Weights of a small self-supervised audio encoder (BEST-RQ): 15625 training examples.
Rows from block 2 of a small self-supervised audio encoder (BEST-RQ), named by matrix and row number. Rows with one number belong to one neuron. Each number is 50 + 12 x the weight over its row's rms, rounded and kept within 0 to 99. All counts start at 0.
After each neuron's rows are labels from the 100 clips, of 14976, where the neuron reaches its highest value: "loudest" is the band of the loudest frequency at the time of the peak; "responds to" is what is common among them. Only what is clearly more common there than usual is listed. The data: read English sentences (LibriTTS-R). In brackets: how many of the 100, against the usual share in percent.
# fc1: second MLP up (model.blocks.2.mlp.fc1.weight, 480x160), inputs 80-159
# fc2: second MLP down (model.blocks.2.mlp.fc2.weight, 160x480, transposed), outputs 80-159

fc1.137:38 25 49 58 61 47 60 56 53 47 48 27 64 62 34 61 34 55 36 15 76 58 67 33 40 51 63 48 22 49 42 44 53 48 41 45 68 51 54 43 44 42 35 39 42 66 68 43 50 52 42 64 50 61 54 55 72 54 60 48 52 45 61 72 49 57 46 29 51 52 69 51 45 35 62 49 56 63 38 64
fc2.137:52 47 61 57 48 22 40 31 59 52 48 24 65 54 53 41 41 52 48 53 25 38 55 63 53 69 60 24 44 38 55 43 41 65 61 50 21 41 58 38 30 42 63 47 49 72 42 43 55 31 51 47 54 49 57 44 28 53 65 38 54 63 51 41 58 38 45 63 54 51 47 38 51 41 42 52 69 60 67 65
loudest: 500 to 1000 Hz (30 vs 7.5)
responds to: voice: female (91 vs 52.1)

fc1.50:38 45 35 11 42 65 51 34 41 79 73 53 30 51 39 56 39 50 51 53 44 49 43 28 36 56 45 46 57 43 37 35 43 51 47 37 45 62 47 59 59 61 46 53 60 47 36 41 35 50 52 41 54 55 40 26 55 62 50 53 42 48 23 53 60 40 57 40 50 63 35 44 59 16 40 37 67 39 38 55
fc2.50:61 34 52 40 65 52 48 33 71 52 57 37 51 37 56 52 27 50 35 54 48 69 38 54 50 46 48 63 58 44 28 33 41 70 32 52 37 50 25 63 48 35 58 52 35 22 53 85 56 57 60 41 44 51 58 40 58 48 49 55 63 50 53 47 50 52 65 59 82 63 51 46 54 41 47 56 32 47 40 45
loudest: 500 to 1000 Hz (44 vs 7.5)
responds to: voice: female (83 vs 52.1)

fc1.9:42 61 36 61 53 20 49 46 43 37 64 53 63 42 43 62 65 27 32 60 72 39 42 45 48 49 31 51 46 55 61 54 44 50 39 55 63 39 48 39 62 59 40 35 62 46 54 39 53 34 35 49 54 64 44 52 61 52 59 33 46 54 59 52 44 38 56 40 65 41 49 42 59 41 44 59 61 50 24 51
fc2.9:41 49 62 41 52 49 50 29 55 40 60 64 46 65 54 55 49 63 49 64 41 47 63 28 36 45 64 26 64 65 42 58 57 74 33 67 81 46 52 49 57 52 33 31 54 52 59 36 48 51 51 39 50 19 65 55 44 65 51 40 66 66 63 56 54 42 33 35 52 45 36 56 82 43 53 66 52 42 39 62
loudest: 500 to 1000 Hz (31 vs 7.5)
responds to: voice: female (91 vs 52.1)

fc1.255:54 32 33 31 49 54 48 23 39 38 58 62 50 49 49 49 49 69 54 63 53 52 68 32 37 61 51 35 44 51 65 39 51 49 38 48 67 54 46 47 40 60 39 42 66 59 48 46 46 52 42 57 75 40 55 72 40 57 63 55 48 85 50 57 73 52 49 41 52 62 50 51 62 23 29 58 57 29 61 49
fc2.255:40 63 42 43 41 47 52 72 44 75 42 52 53 48 49 73 36 45 27 61 52 72 72 81 48 53 49 69 47 57 55 63 56 49 58 50 54 60 60 46 56 63 42 57 63 50 36 47 54 58 67 24 41 56 48 52 64 59 48 34 57 61 58 47 42 37 17 55 29 72 72 49 46 59 64 51 54 43 77 54
loudest: 500 to 1000 Hz (33 vs 7.5)
responds to: voice: female (81 vs 52.1)

fc1.55:44 50 69 31 78 50 42 43 62 55 45 37 52 40 42 54 47 55 47 50 69 56 46 48 58 47 45 51 33 48 46 39 54 41 42 28 56 59 56 30 59 51 41 54 75 58 42 74 38 51 52 31 56 55 48 55 62 32 39 35 52 34 61 37 38 49 40 38 48 25 37 74 48 40 18 59 20 53 29 61
fc2.55:47 44 42 77 62 57 56 27 56 64 29 43 46 39 55 44 62 29 63 39 56 32 68 44 47 72 56 70 32 58 51 45 69 39 45 55 47 49 52 50 75 44 55 49 56 63 47 62 54 46 64 45 52 53 42 74 48 34 54 43 56 40 51 36 66 41 60 64 29 36 68 48 65 55 48 69 46 57 49 57
loudest: 500 to 1000 Hz (29 vs 7.5)
responds to: the word "said" (41 vs 9.7)

fc1.366:28 82 58 44 54 37 48 56 29 50 60 43 49 38 56 58 46 38 62 62 36 67 55 50 51 31 55 77 39 50 62 51 38 60 29 40 33 69 44 59 68 58 32 60 53 51 50 34 52 53 51 51 48 53 20 70 39 57 53 30 59 48 51 52 60 72 44 60 45 45 43 39 35 63 44 55 75 59 28 34
fc2.366:36 58 39 62 43 41 67 67 45 45 47 46 58 58 53 66 27 54 57 51 21 63 52 42 48 55 54 75 37 65 55 52 55 53 47 32 42 63 59 33 58 41 45 46 55 53 61 57 29 48 76 44 58 52 23 64 46 25 65 35 36 50 49 49 61 35 71 43 60 52 53 47 61 70 37 36 51 49 63 59
loudest: 250 to 500 Hz (54 vs 13.4); 500 to 1000 Hz (25 vs 7.5)
responds to: voice: female (93 vs 52.1)

fc1.224:23 42 52 40 40 28 49 52 38 54 63 25 59 39 59 42 47 47 43 42 47 48 42 59 65 48 47 59 51 29 63 42 59 62 44 59 54 41 75 33 32 48 24 42 49 43 60 31 49 47 71 62 52 31 28 35 52 39 42 53 63 40 42 52 57 72 27 57 59 59 70 51 41 48 58 23 40 68 32 35
fc2.224:45 67 38 47 47 27 65 52 48 55 66 47 57 57 55 57 39 33 60 34 62 66 70 41 44 58 53 71 48 43 83 43 44 59 35 50 54 83 57 45 53 62 36 56 66 44 43 49 65 62 59 41 47 32 59 35 64 45 51 58 61 47 27 41 49 37 60 54 45 55 40 44 61 70 30 61 81 33 46 37
loudest: 250 to 500 Hz (39 vs 13.4)
responds to: voice: female (83 vs 52.1)