config.toml
train_examples = 15625
eps = 1e-08
warmup_steps = 430
adamw_weight_decay_other_params = 0.01
Rows from block 3 of a small self-supervised audio encoder (BEST-RQ), named by matrix and row number. Rows with one number belong to one neuron. Each number is 200 + 40 x the weight over its row's rms, rounded and kept within 0 to 999. All counts start at 0.
Before each neuron's rows are labels from the 100 clips, of 14976, where the neuron reaches its highest value: "loudest band" is the band of the loudest frequency at the time of the peak. Only what is clearly more common there than usual is listed. The data: read English sentences (LibriTTS-R).
# fc1: second MLP up (model.blocks.3.mlp.fc1.weight, 480x160), inputs 0-79
# fc2: second MLP down (model.blocks.3.mlp.fc2.weight, 160x480, transposed), outputs 0-79

loudest band: 250 to 500 Hz
fc1.16,214,223,235,178,215,231,160,204,154,203,132,270,169,194,185,199,220,159,238,196,154,194,241,319,109,196,176,203,182,161,223,222,214,193,180,288,204,166,151,206,228,255,218,241,148,131,169,188,172,176,132,271,183,238,199,183,285,223,148,244,197,182,170,241,179,207,212,198,244,254,223,145,168,205,127,263,164,203,182,168
fc2.16,223,200,135,200,136,258,202,233,216,161,222,185,182,207,201,193,196,172,179,249,185,174,249,174,235,192,178,184,166,224,181,215,152,177,199,166,158,252,209,168,281,183,245,277,148,241,163,165,232,187,173,205,186,176,234,231,208,213,216,175,187,195,214,244,185,256,231,152,166,226,181,148,141,208,160,148,191,241,228,207

loudest band: 500 to 1000 Hz
fc1.243,205,212,183,146,177,174,190,188,128,117,115,188,237,229,294,178,180,94,229,174,149,276,191,206,135,172,177,222,189,180,170,221,79,200,136,205,198,272,226,195,159,172,211,218,199,230,185,179,250,200,202,203,209,153,205,166,298,258,218,226,135,162,291,260,188,225,149,199,277,154,171,188,218,160,214,142,243,255,201,205
fc2.243,217,154,184,213,221,181,214,206,195,219,236,230,160,206,161,260,211,219,229,204,187,254,164,207,222,164,197,194,241,269,166,192,236,205,232,230,252,237,120,142,166,207,273,178,206,144,232,184,225,200,244,159,196,207,240,283,243,219,205,155,197,149,230,196,165,180,125,248,275,203,186,217,171,313,211,171,126,208,200,113

loudest band: 500 to 1000 Hz
fc1.321,188,199,194,148,194,146,244,242,155,194,221,207,242,168,179,184,266,152,247,215,206,223,206,109,211,172,229,155,195,204,190,218,151,233,253,105,176,228,209,196,138,124,272,167,187,122,222,123,187,242,234,228,199,144,260,169,210,240,210,220,183,171,84,228,192,165,191,211,125,213,166,185,190,181,222,209,144,201,195,215
fc2.321,262,179,193,194,151,222,214,209,202,207,228,268,173,160,191,190,198,218,241,175,200,266,324,170,259,143,170,176,107,243,131,161,231,252,208,177,231,266,230,133,166,194,306,191,255,228,253,198,173,207,140,133,106,211,184,156,219,164,245,139,212,250,196,231,209,151,181,219,162,192,254,187,196,225,140,218,152,209,187,210

loudest band: 250 to 500 Hz
fc1.405,152,240,271,195,192,158,197,183,200,270,157,243,128,217,178,178,140,243,200,187,177,235,192,264,154,261,199,202,189,266,238,227,220,244,168,146,180,211,199,190,220,237,181,156,181,201,143,246,202,203,132,228,163,210,210,227,196,185,168,205,230,262,150,218,200,187,92,178,109,279,151,233,159,250,275,186,175,237,102,227
fc2.405,229,172,195,164,221,217,159,218,108,234,266,194,149,224,241,199,193,212,131,173,265,228,152,139,164,119,205,218,181,171,271,217,194,209,176,181,227,241,252,201,216,184,184,175,186,172,234,229,149,217,181,175,223,186,187,203,184,195,196,171,212,234,113,142,202,131,177,189,142,242,164,328,237,140,218,124,149,210,239,182

loudest band: 500 to 1000 Hz; 1000 to 2000 Hz
fc1.147,205,159,250,118,153,236,256,133,137,278,239,122,204,173,264,212,229,250,197,197,247,216,241,172,237,177,122,142,208,245,184,152,180,285,205,152,163,140,182,217,198,197,179,240,208,193,178,182,169,221,250,269,213,163,184,141,242,102,173,154,191,183,148,193,179,319,208,204,153,185,210,133,218,214,217,205,195,152,181,233
fc2.147,180,212,157,168,206,237,232,213,226,143,99,225,183,121,217,250,163,170,217,262,227,231,212,171,226,227,234,225,204,207,197,185,217,140,209,189,173,179,242,175,157,196,263,187,186,236,215,200,192,170,230,138,172,163,149,152,223,239,250,226,254,215,250,204,169,191,222,188,237,160,276,160,148,315,125,94,168,225,217,155

loudest band: 500 to 1000 Hz
fc1.339,262,183,200,241,215,236,221,212,175,209,191,196,209,166,228,276,185,166,189,194,211,205,190,93,155,231,221,192,219,241,233,186,148,163,113,235,169,142,255,187,195,202,264,151,208,212,219,132,226,218,266,182,133,185,176,187,155,201,182,258,232,135,138,240,203,293,192,150,256,195,158,215,155,194,207,203,264,143,159,152
fc2.339,283,173,167,211,171,135,239,140,259,205,195,199,226,242,146,226,216,243,180,193,195,263,204,208,170,227,196,188,215,218,224,202,205,179,192,261,196,136,106,202,125,216,214,146,265,139,141,193,272,163,245,167,209,260,199,220,190,153,127,151,216,191,218,222,244,249,229,176,168,219,149,214,226,194,229,175,188,174,192,223

loudest band: 250 to 500 Hz
fc1.401,201,212,218,232,230,291,183,255,67,209,181,252,265,211,238,178,175,238,162,168,186,187,228,232,152,214,246,184,137,157,225,269,191,206,241,286,247,158,196,272,205,220,138,220,197,155,226,164,174,216,178,191,143,206,232,177,225,321,204,172,125,138,177,178,176,178,201,224,235,198,159,230,227,181,221,198,158,194,231,199
fc2.401,204,219,235,175,216,161,208,173,167,187,148,259,160,230,182,196,281,244,199,146,184,185,150,179,285,177,201,197,270,240,145,235,160,201,257,202,250,220,155,188,163,198,216,167,158,137,206,224,207,233,176,292,141,140,177,138,175,200,171,324,240,242,261,134,154,267,254,208,205,209,185,224,177,185,133,221,200,266,183,235

loudest band: 500 to 1000 Hz
fc1.142,137,245,183,222,188,177,250,228,136,182,263,187,140,260,223,185,177,175,175,185,132,227,238,204,216,121,198,220,250,223,166,177,202,181,277,174,228,189,197,165,196,193,110,212,211,230,146,163,168,168,138,200,138,168,214,180,204,67,144,203,144,284,138,200,254,161,212,259,170,184,226,156,235,224,186,265,251,141,179,171
fc2.142,227,198,156,212,277,156,142,224,230,239,205,154,218,187,221,215,188,166,239,197,218,158,242,189,255,208,104,147,201,179,166,198,326,230,201,169,199,270,227,170,141,156,198,247,190,172,149,219,240,159,217,281,203,228,256,170,194,169,249,201,241,279,205,194,148,201,244,171,127,170,250,193,261,239,167,219,191,182,185,166

loudest band: 250 to 500 Hz
fc1.391,202,233,302,242,195,219,198,225,159,198,235,272,153,186,212,155,147,161,208,160,132,262,209,181,149,208,254,175,246,224,243,201,175,202,164,198,173,194,266,207,212,238,161,251,220,156,236,206,244,188,171,259,176,212,165,183,149,192,208,206,209,202,207,221,138,200,239,197,205,147,211,163,289,219,229,227,191,187,177,291
fc2.391,189,177,186,213,224,208,231,233,177,232,187,166,199,212,139,267,137,176,225,227,174,148,208,220,234,183,161,218,202,282,252,190,220,190,207,178,269,137,199,253,241,250,149,210,224,103,188,262,131,191,153,244,247,163,170,228,266,181,193,117,239,205,229,197,220,191,193,192,83,178,191,177,179,185,137,279,129,189,152,185

loudest band: 250 to 500 Hz
fc1.241,186,247,239,221,207,178,225,316,218,258,163,150,183,166,163,194,192,158,129,255,189,268,267,178,179,179,142,201,243,181,203,287,160,169,199,156,187,200,221,169,176,219,259,127,209,211,214,228,206,224,134,195,227,283,224,173,182,226,227,143,187,215,141,226,137,216,273,163,209,145,264,156,157,223,144,162,166,207,141,177
fc2.241,188,204,189,153,112,237,160,188,110,182,172,210,190,252,166,176,190,223,193,136,199,217,227,201,220,180,257,224,214,224,192,253,249,181,218,229,191,145,216,158,129,133,186,246,152,260,155,250,211,223,196,231,146,126,244,154,123,120,285,267,216,155,176,166,222,120,125,192,241,202,224,260,157,178,138,257,245,192,204,236

loudest band: 250 to 500 Hz
fc1.224,204,94,216,224,233,187,237,190,148,235,196,166,259,221,163,156,137,214,269,176,209,219,186,215,230,207,243,109,240,203,251,112,185,105,213,212,142,151,207,194,101,160,254,188,201,183,230,210,215,180,172,227,225,168,196,188,198,212,232,180,248,193,151,155,169,233,176,125,208,229,175,203,85,161,263,199,212,196,187,196
fc2.224,201,156,188,235,133,157,227,266,203,231,242,250,166,114,228,229,223,139,138,186,222,284,226,196,215,204,148,179,140,215,181,180,288,192,129,183,240,197,219,245,183,147,243,240,147,228,116,188,189,242,134,259,229,202,177,178,204,223,272,145,203,200,202,211,195,199,127,200,237,193,159,133,164,187,247,117,193,190,265,202

loudest band: 250 to 500 Hz
fc1.247,234,262,167,189,192,227,212,230,129,221,228,163,185,159,152,240,225,254,150,192,357,271,229,193,226,142,192,169,221,157,178,241,152,223,229,220,224,202,189,190,237,167,212,210,195,213,222,209,150,222,231,137,210,188,183,211,133,206,272,178,171,219,224,177,252,214,175,193,228,216,254,257,160,197,242,259,205,247,253,93
fc2.247,140,179,121,288,144,219,163,249,235,174,235,220,220,233,187,111,210,149,165,153,209,211,247,137,253,244,194,153,226,255,205,216,207,294,224,224,172,171,223,215,202,181,177,124,157,217,274,161,188,166,219,227,264,112,159,221,238,194,216,159,148,210,235,244,210,196,251,213,163,241,174,172,205,166,136,237,198,224,178,246

loudest band: 2000 to 4000 Hz
fc1.242,248,174,232,227,165,176,244,195,210,238,242,239,250,185,224,185,156,213,261,189,200,234,211,168,236,265,240,220,291,207,212,179,184,226,111,225,183,262,126,162,223,214,192,210,209,185,205,191,198,217,176,142,177,50,233,116,231,174,179,189,246,166,214,159,167,209,175,195,256,247,214,166,197,151,172,217,194,222,133,176
fc2.242,171,81,270,200,188,251,181,287,159,151,265,216,257,154,226,212,183,199,157,201,164,233,250,206,191,209,151,188,173,169,163,234,206,208,173,185,206,112,237,232,149,232,207,249,198,158,130,226,240,250,178,87,232,232,186,206,164,213,203,199,168,245,206,197,232,243,212,201,197,117,211,224,172,221,195,179,161,275,293,147

loudest band: 250 to 500 Hz
fc1.369,204,222,204,263,132,194,274,118,242,166,188,194,173,230,195,221,228,196,197,156,212,231,211,197,183,233,169,173,189,222,205,188,285,176,255,223,229,308,212,183,182,152,232,180,211,247,112,244,245,197,180,198,137,133,165,164,171,174,260,185,194,192,230,259,206,209,215,168,188,141,160,194,204,190,193,214,242,193,248,174
fc2.369,182,265,213,155,200,198,244,206,210,203,190,196,163,190,232,159,221,222,150,171,178,295,177,227,201,198,238,176,251,155,124,193,205,171,181,161,258,192,225,216,248,162,202,162,158,139,176,283,246,322,149,200,218,216,197,213,237,212,167,251,166,196,239,202,206,231,192,261,151,225,94,266,173,192,188,220,257,167,222,179

loudest band: 500 to 1000 Hz
fc1.296,123,212,286,198,193,278,166,177,285,177,189,158,263,189,227,219,192,171,178,178,213,206,185,205,169,158,108,107,236,233,221,159,262,209,181,161,153,180,240,166,170,184,182,206,246,200,239,199,144,136,237,201,231,199,208,211,221,187,251,121,217,117,160,198,166,161,235,233,133,207,255,210,195,205,192,289,186,189,262,261
fc2.296,230,213,237,177,158,210,226,217,217,146,181,216,177,158,207,161,223,169,129,155,261,210,134,220,258,182,222,162,180,214,206,264,249,202,212,211,192,204,143,204,123,169,254,180,154,292,136,239,227,218,164,153,252,154,230,186,222,156,203,208,192,157,155,163,244,184,222,236,255,214,228,243,178,252,230,138,174,292,170,168

loudest band: 500 to 1000 Hz
fc1.139,264,219,221,185,168,217,211,285,128,148,212,267,171,216,230,237,192,159,291,193,199,160,193,208,231,216,197,187,220,217,256,160,224,205,204,191,207,164,178,183,114,74,223,192,205,212,236,182,251,266,225,224,157,233,280,162,247,210,203,229,212,229,189,249,143,222,143,257,127,266,152,154,218,183,195,224,284,159,218,219
fc2.139,172,189,188,190,238,136,235,190,242,204,222,163,152,132,208,181,180,193,153,141,68,183,160,239,204,264,278,201,218,210,135,129,165,209,199,181,196,208,191,264,197,182,236,179,151,182,91,180,188,217,210,214,240,315,119,186,204,191,198,250,117,207,212,251,172,263,258,215,182,207,185,199,221,201,242,218,173,268,107,140

loudest band: 500 to 1000 Hz
fc1.119,238,175,195,251,207,166,216,229,120,159,190,268,201,82,214,187,216,195,171,184,204,211,249,190,253,207,274,253,172,176,248,180,225,198,229,255,224,156,193,259,227,157,150,137,199,193,240,192,248,226,137,192,192,144,170,77,187,175,198,166,195,210,244,220,243,174,251,210,204,188,283,194,238,114,187,184,261,224,180,209
fc2.119,206,235,200,251,229,142,266,221,207,97,122,163,134,195,215,135,180,189,161,242,156,236,178,192,155,110,216,234,216,190,151,208,215,145,161,148,186,280,293,198,264,180,205,197,143,159,243,310,234,185,172,139,182,252,200,135,189,203,199,221,184,138,163,168,239,240,147,196,194,169,176,181,200,211,226,256,216,177,188,172

loudest band: 1000 to 2000 Hz
fc1.64,189,219,193,135,114,169,261,222,236,221,220,200,177,176,260,208,101,267,200,209,177,178,213,222,248,272,205,153,175,221,202,196,101,180,199,179,172,182,230,208,259,158,197,212,168,136,175,138,283,220,227,208,185,184,165,234,193,132,250,177,245,160,130,228,245,187,253,222,200,197,205,194,202,219,212,231,136,189,316,161
fc2.64,267,146,243,282,154,224,192,217,183,240,201,266,145,175,240,230,236,164,161,234,230,84,154,183,255,119,188,223,166,268,164,171,283,233,231,157,204,160,153,188,268,217,133,162,191,177,256,284,198,225,241,229,166,193,214,239,225,199,213,183,161,259,155,128,250,212,150,179,220,192,223,170,182,178,127,201,222,194,190,204

loudest band: 250 to 500 Hz
fc1.356,161,200,130,211,128,206,167,128,198,206,176,208,253,241,181,217,200,180,164,255,287,199,245,239,158,154,279,198,161,184,182,206,205,245,214,211,272,193,264,189,237,188,261,180,228,167,197,130,219,174,276,216,152,199,208,238,166,190,203,156,213,238,198,232,228,192,186,195,240,238,112,243,175,127,202,272,242,154,167,159
fc2.356,185,274,120,204,155,247,195,230,217,224,208,222,306,201,180,339,115,178,259,197,128,212,241,205,177,209,250,199,258,211,263,164,166,254,240,193,251,190,234,220,148,242,225,158,228,258,216,202,189,177,252,261,165,169,230,252,275,177,158,241,191,189,194,182,199,209,209,259,217,180,200,177,246,246,247,223,152,241,164,201

loudest band: 500 to 1000 Hz
fc1.202,207,216,220,120,237,222,203,270,194,213,162,214,195,72,151,167,127,199,218,208,207,257,266,165,120,259,225,224,195,185,135,214,201,300,254,139,172,170,153,308,212,198,240,213,185,169,169,237,196,156,179,233,161,169,225,207,183,185,99,275,242,226,186,227,219,219,229,243,198,225,181,241,240,138,193,131,225,148,193,185
fc2.202,188,137,201,193,184,195,227,232,146,209,216,198,172,174,235,257,200,196,188,178,156,211,220,133,231,203,252,178,177,266,208,229,228,223,246,220,213,134,212,237,266,158,277,197,227,270,231,244,221,233,150,249,158,121,176,212,106,182,239,132,143,241,207,288,233,139,201,158,259,164,176,223,220,242,182,162,210,231,215,217

loudest band: 1000 to 2000 Hz
fc1.346,240,163,152,145,185,206,128,143,247,240,200,216,190,141,250,207,180,195,192,313,158,216,206,166,177,217,183,170,186,172,207,218,187,206,209,212,151,196,230,227,238,159,203,126,177,232,201,125,216,194,196,286,126,238,136,196,200,230,242,231,269,167,104,137,152,162,150,208,209,167,254,173,212,229,203,280,150,274,209,218
fc2.346,183,223,226,172,201,198,210,180,209,195,134,206,221,238,237,195,165,282,260,137,146,123,121,130,142,133,228,191,213,174,193,178,136,225,209,162,213,127,168,140,124,204,233,192,228,135,215,130,209,240,209,213,249,225,167,162,203,144,179,258,243,210,171,153,227,268,222,199,220,212,161,292,275,258,170,212,167,162,169,191

loudest band: 500 to 1000 Hz
fc1.132,226,203,173,173,232,200,155,190,166,135,182,208,216,200,232,115,149,204,204,171,204,191,231,141,139,147,148,209,221,244,121,192,182,202,181,151,185,144,263,210,156,266,277,223,258,232,170,233,238,164,177,136,128,223,227,195,225,215,130,219,171,144,184,246,210,198,166,182,222,178,173,210,194,174,199,258,96,229,253,174
fc2.132,103,159,225,226,255,182,203,209,226,207,218,143,272,149,188,228,201,201,221,271,171,219,223,193,269,151,123,196,213,188,212,156,200,162,187,217,159,123,233,213,290,209,179,207,216,225,229,283,270,147,209,222,277,170,191,160,193,240,229,229,115,168,217,198,233,216,190,209,189,138,239,180,196,128,150,160,225,208,206,178

loudest band: 1000 to 2000 Hz
fc1.397,216,237,126,192,151,192,209,184,180,218,103,284,198,226,170,195,189,233,269,169,144,158,153,229,229,225,262,234,218,220,205,202,245,282,213,156,205,148,203,184,173,169,162,306,183,137,196,185,248,217,210,247,205,198,145,204,150,140,217,177,231,204,211,292,193,179,225,194,120,158,188,228,169,203,141,210,111,246,241,155
fc2.397,161,136,265,173,132,235,192,166,233,168,171,249,172,179,151,228,188,219,206,177,182,107,211,214,150,262,190,291,150,126,292,201,187,178,202,165,223,218,256,218,197,178,212,188,189,170,259,220,207,240,177,218,180,256,213,273,205,237,194,130,171,253,185,157,203,194,223,219,202,172,231,189,162,191,202,151,213,202,164,211

loudest band: 4000 to 8000 Hz
fc1.408,222,234,275,234,190,189,223,296,182,109,210,119,238,247,163,145,177,178,246,154,183,214,228,223,255,201,183,259,168,171,274,204,235,175,264,209,170,162,232,287,217,172,236,155,183,198,122,224,193,147,147,245,185,238,195,125,216,180,248,202,227,220,190,175,215,237,222,217,199,180,182,126,174,190,170,189,165,200,248,207
fc2.408,184,191,190,199,245,185,171,117,218,246,250,174,210,199,213,214,172,125,219,210,212,218,246,210,252,224,178,228,219,210,187,264,196,279,186,249,77,217,161,186,263,217,250,177,166,225,231,229,228,229,186,178,193,155,185,185,125,206,191,153,196,211,120,184,260,174,250,200,157,207,250,161,200,221,220,181,262,163,197,144

loudest band: 2000 to 4000 Hz; 4000 to 8000 Hz
fc1.99,275,222,210,227,165,144,237,225,176,231,228,171,166,124,218,227,174,181,207,170,235,205,229,218,170,240,259,181,182,230,152,297,153,188,219,175,239,190,240,146,163,187,326,258,234,139,238,212,200,195,178,264,178,144,166,256,148,230,200,251,265,185,217,178,184,244,138,210,162,248,219,196,221,238,235,295,233,187,239,209
fc2.99,209,157,208,179,223,200,217,235,163,182,244,165,149,226,160,182,223,205,220,137,222,170,236,176,234,101,263,196,178,198,189,132,186,256,221,187,150,166,166,321,224,196,221,187,277,213,156,217,255,211,202,168,179,241,237,177,226,228,254,309,198,156,246,116,185,247,99,166,203,140,256,146,219,213,261,175,116,226,192,247

loudest band: 250 to 500 Hz
fc1.353,229,224,248,175,185,225,176,153,165,238,197,273,192,122,83,216,170,269,225,171,212,157,245,182,190,240,178,257,198,249,220,270,174,250,218,227,237,151,203,181,152,232,198,191,213,215,267,175,173,182,190,167,215,219,315,203,164,285,214,221,192,209,214,206,131,128,253,311,182,87,172,208,233,214,166,222,204,154,208,104
fc2.353,143,230,250,251,149,148,199,137,174,235,145,248,259,127,197,205,199,269,218,256,236,125,272,151,157,202,188,181,204,232,214,171,245,205,218,285,178,231,206,207,138,191,168,191,226,171,215,178,163,203,235,237,166,215,229,204,199,249,110,241,235,191,204,131,192,188,183,203,124,108,202,183,122,165,198,214,205,206,149,156

loudest band: 250 to 500 Hz
fc1.228,125,169,194,210,224,123,225,148,164,254,181,257,184,262,185,133,159,202,275,195,204,210,183,194,145,214,141,234,161,203,188,145,204,201,199,209,150,166,156,263,219,134,167,158,227,267,186,248,170,172,116,204,191,247,260,225,164,163,151,208,225,161,236,236,228,129,221,195,200,160,198,215,170,178,162,163,255,124,199,215
fc2.228,273,244,105,210,196,259,223,184,205,147,192,233,233,211,164,236,241,206,203,187,160,197,192,165,226,210,239,186,158,262,233,200,174,170,167,139,209,223,248,168,139,236,163,140,179,165,201,160,190,182,249,146,200,153,182,212,255,193,206,197,176,184,175,207,210,201,268,188,296,159,218,161,281,181,217,185,273,271,262,176

loudest band: 250 to 500 Hz
fc1.201,262,247,210,160,212,219,219,201,186,163,207,271,224,270,139,180,229,221,165,243,239,165,224,190,221,210,205,172,189,193,221,178,211,136,130,221,170,164,188,165,265,171,254,228,201,146,255,206,118,243,131,145,271,134,183,234,231,192,232,178,187,149,182,260,187,136,148,205,158,219,181,197,149,182,229,254,132,254,234,223
fc2.201,218,131,148,231,252,98,222,260,161,216,213,170,118,199,242,143,120,233,218,179,160,234,195,191,163,174,204,205,262,228,201,154,170,159,211,272,160,134,187,153,220,185,188,202,173,204,134,181,202,189,173,196,211,251,240,199,216,261,222,146,173,139,230,211,214,141,208,295,159,163,163,251,156,137,151,236,175,188,172,144

loudest band: 250 to 500 Hz
fc1.427,236,162,208,179,229,187,249,203,162,148,149,206,199,224,151,218,228,181,207,207,188,176,135,279,226,195,239,148,186,255,220,170,194,198,202,209,185,222,213,149,167,197,133,175,189,213,220,195,164,171,249,187,80,155,131,177,136,250,193,212,280,147,149,279,183,202,274,162,219,174,156,240,169,208,180,179,173,134,208,193
fc2.427,217,208,141,231,165,231,235,176,245,212,205,238,192,188,245,241,180,161,199,263,192,188,299,159,294,225,223,259,232,194,177,96,137,149,237,227,213,150,163,239,289,150,216,174,207,234,240,198,195,182,194,172,245,201,193,230,159,98,221,200,153,199,186,132,228,174,247,225,196,194,194,207,176,173,204,209,210,214,263,197

loudest band: 4000 to 8000 Hz
fc1.449,186,148,216,231,151,223,226,110,132,153,168,80,227,162,183,167,249,174,187,284,169,158,172,213,190,170,177,223,190,213,193,199,254,223,244,164,156,219,154,152,277,242,146,161,191,168,216,177,209,147,193,210,182,151,203,106,199,223,221,150,187,218,233,247,161,199,164,238,176,264,191,205,200,211,158,173,204,197,165,180
fc2.449,179,180,229,187,259,167,202,224,193,207,157,153,154,239,235,262,181,203,165,177,188,183,194,221,161,224,212,159,188,158,210,215,179,265,208,254,159,181,161,243,223,276,171,150,188,194,184,260,270,204,212,193,188,240,176,233,187,232,216,181,245,195,205,141,228,240,233,219,144,255,220,228,172,267,169,208,174,224,309,183

loudest band: 250 to 500 Hz
fc1.383,171,202,134,234,171,158,198,263,153,255,278,134,150,192,220,165,244,237,169,190,239,212,245,180,142,125,184,224,185,194,179,119,251,249,170,297,189,201,225,167,191,148,281,260,183,214,161,138,242,251,198,278,172,172,127,189,218,152,235,206,148,154,199,153,228,147,237,219,168,257,161,201,265,203,216,186,195,135,178,228
fc2.383,273,202,221,157,165,162,129,270,242,266,303,170,133,213,219,192,177,236,202,176,253,211,222,257,187,127,271,234,183,212,211,179,232,148,228,242,215,238,202,195,160,134,162,217,191,173,166,167,179,167,147,199,169,203,188,146,204,276,246,208,187,169,241,178,186,193,99,235,184,164,212,183,232,281,218,223,253,212,151,230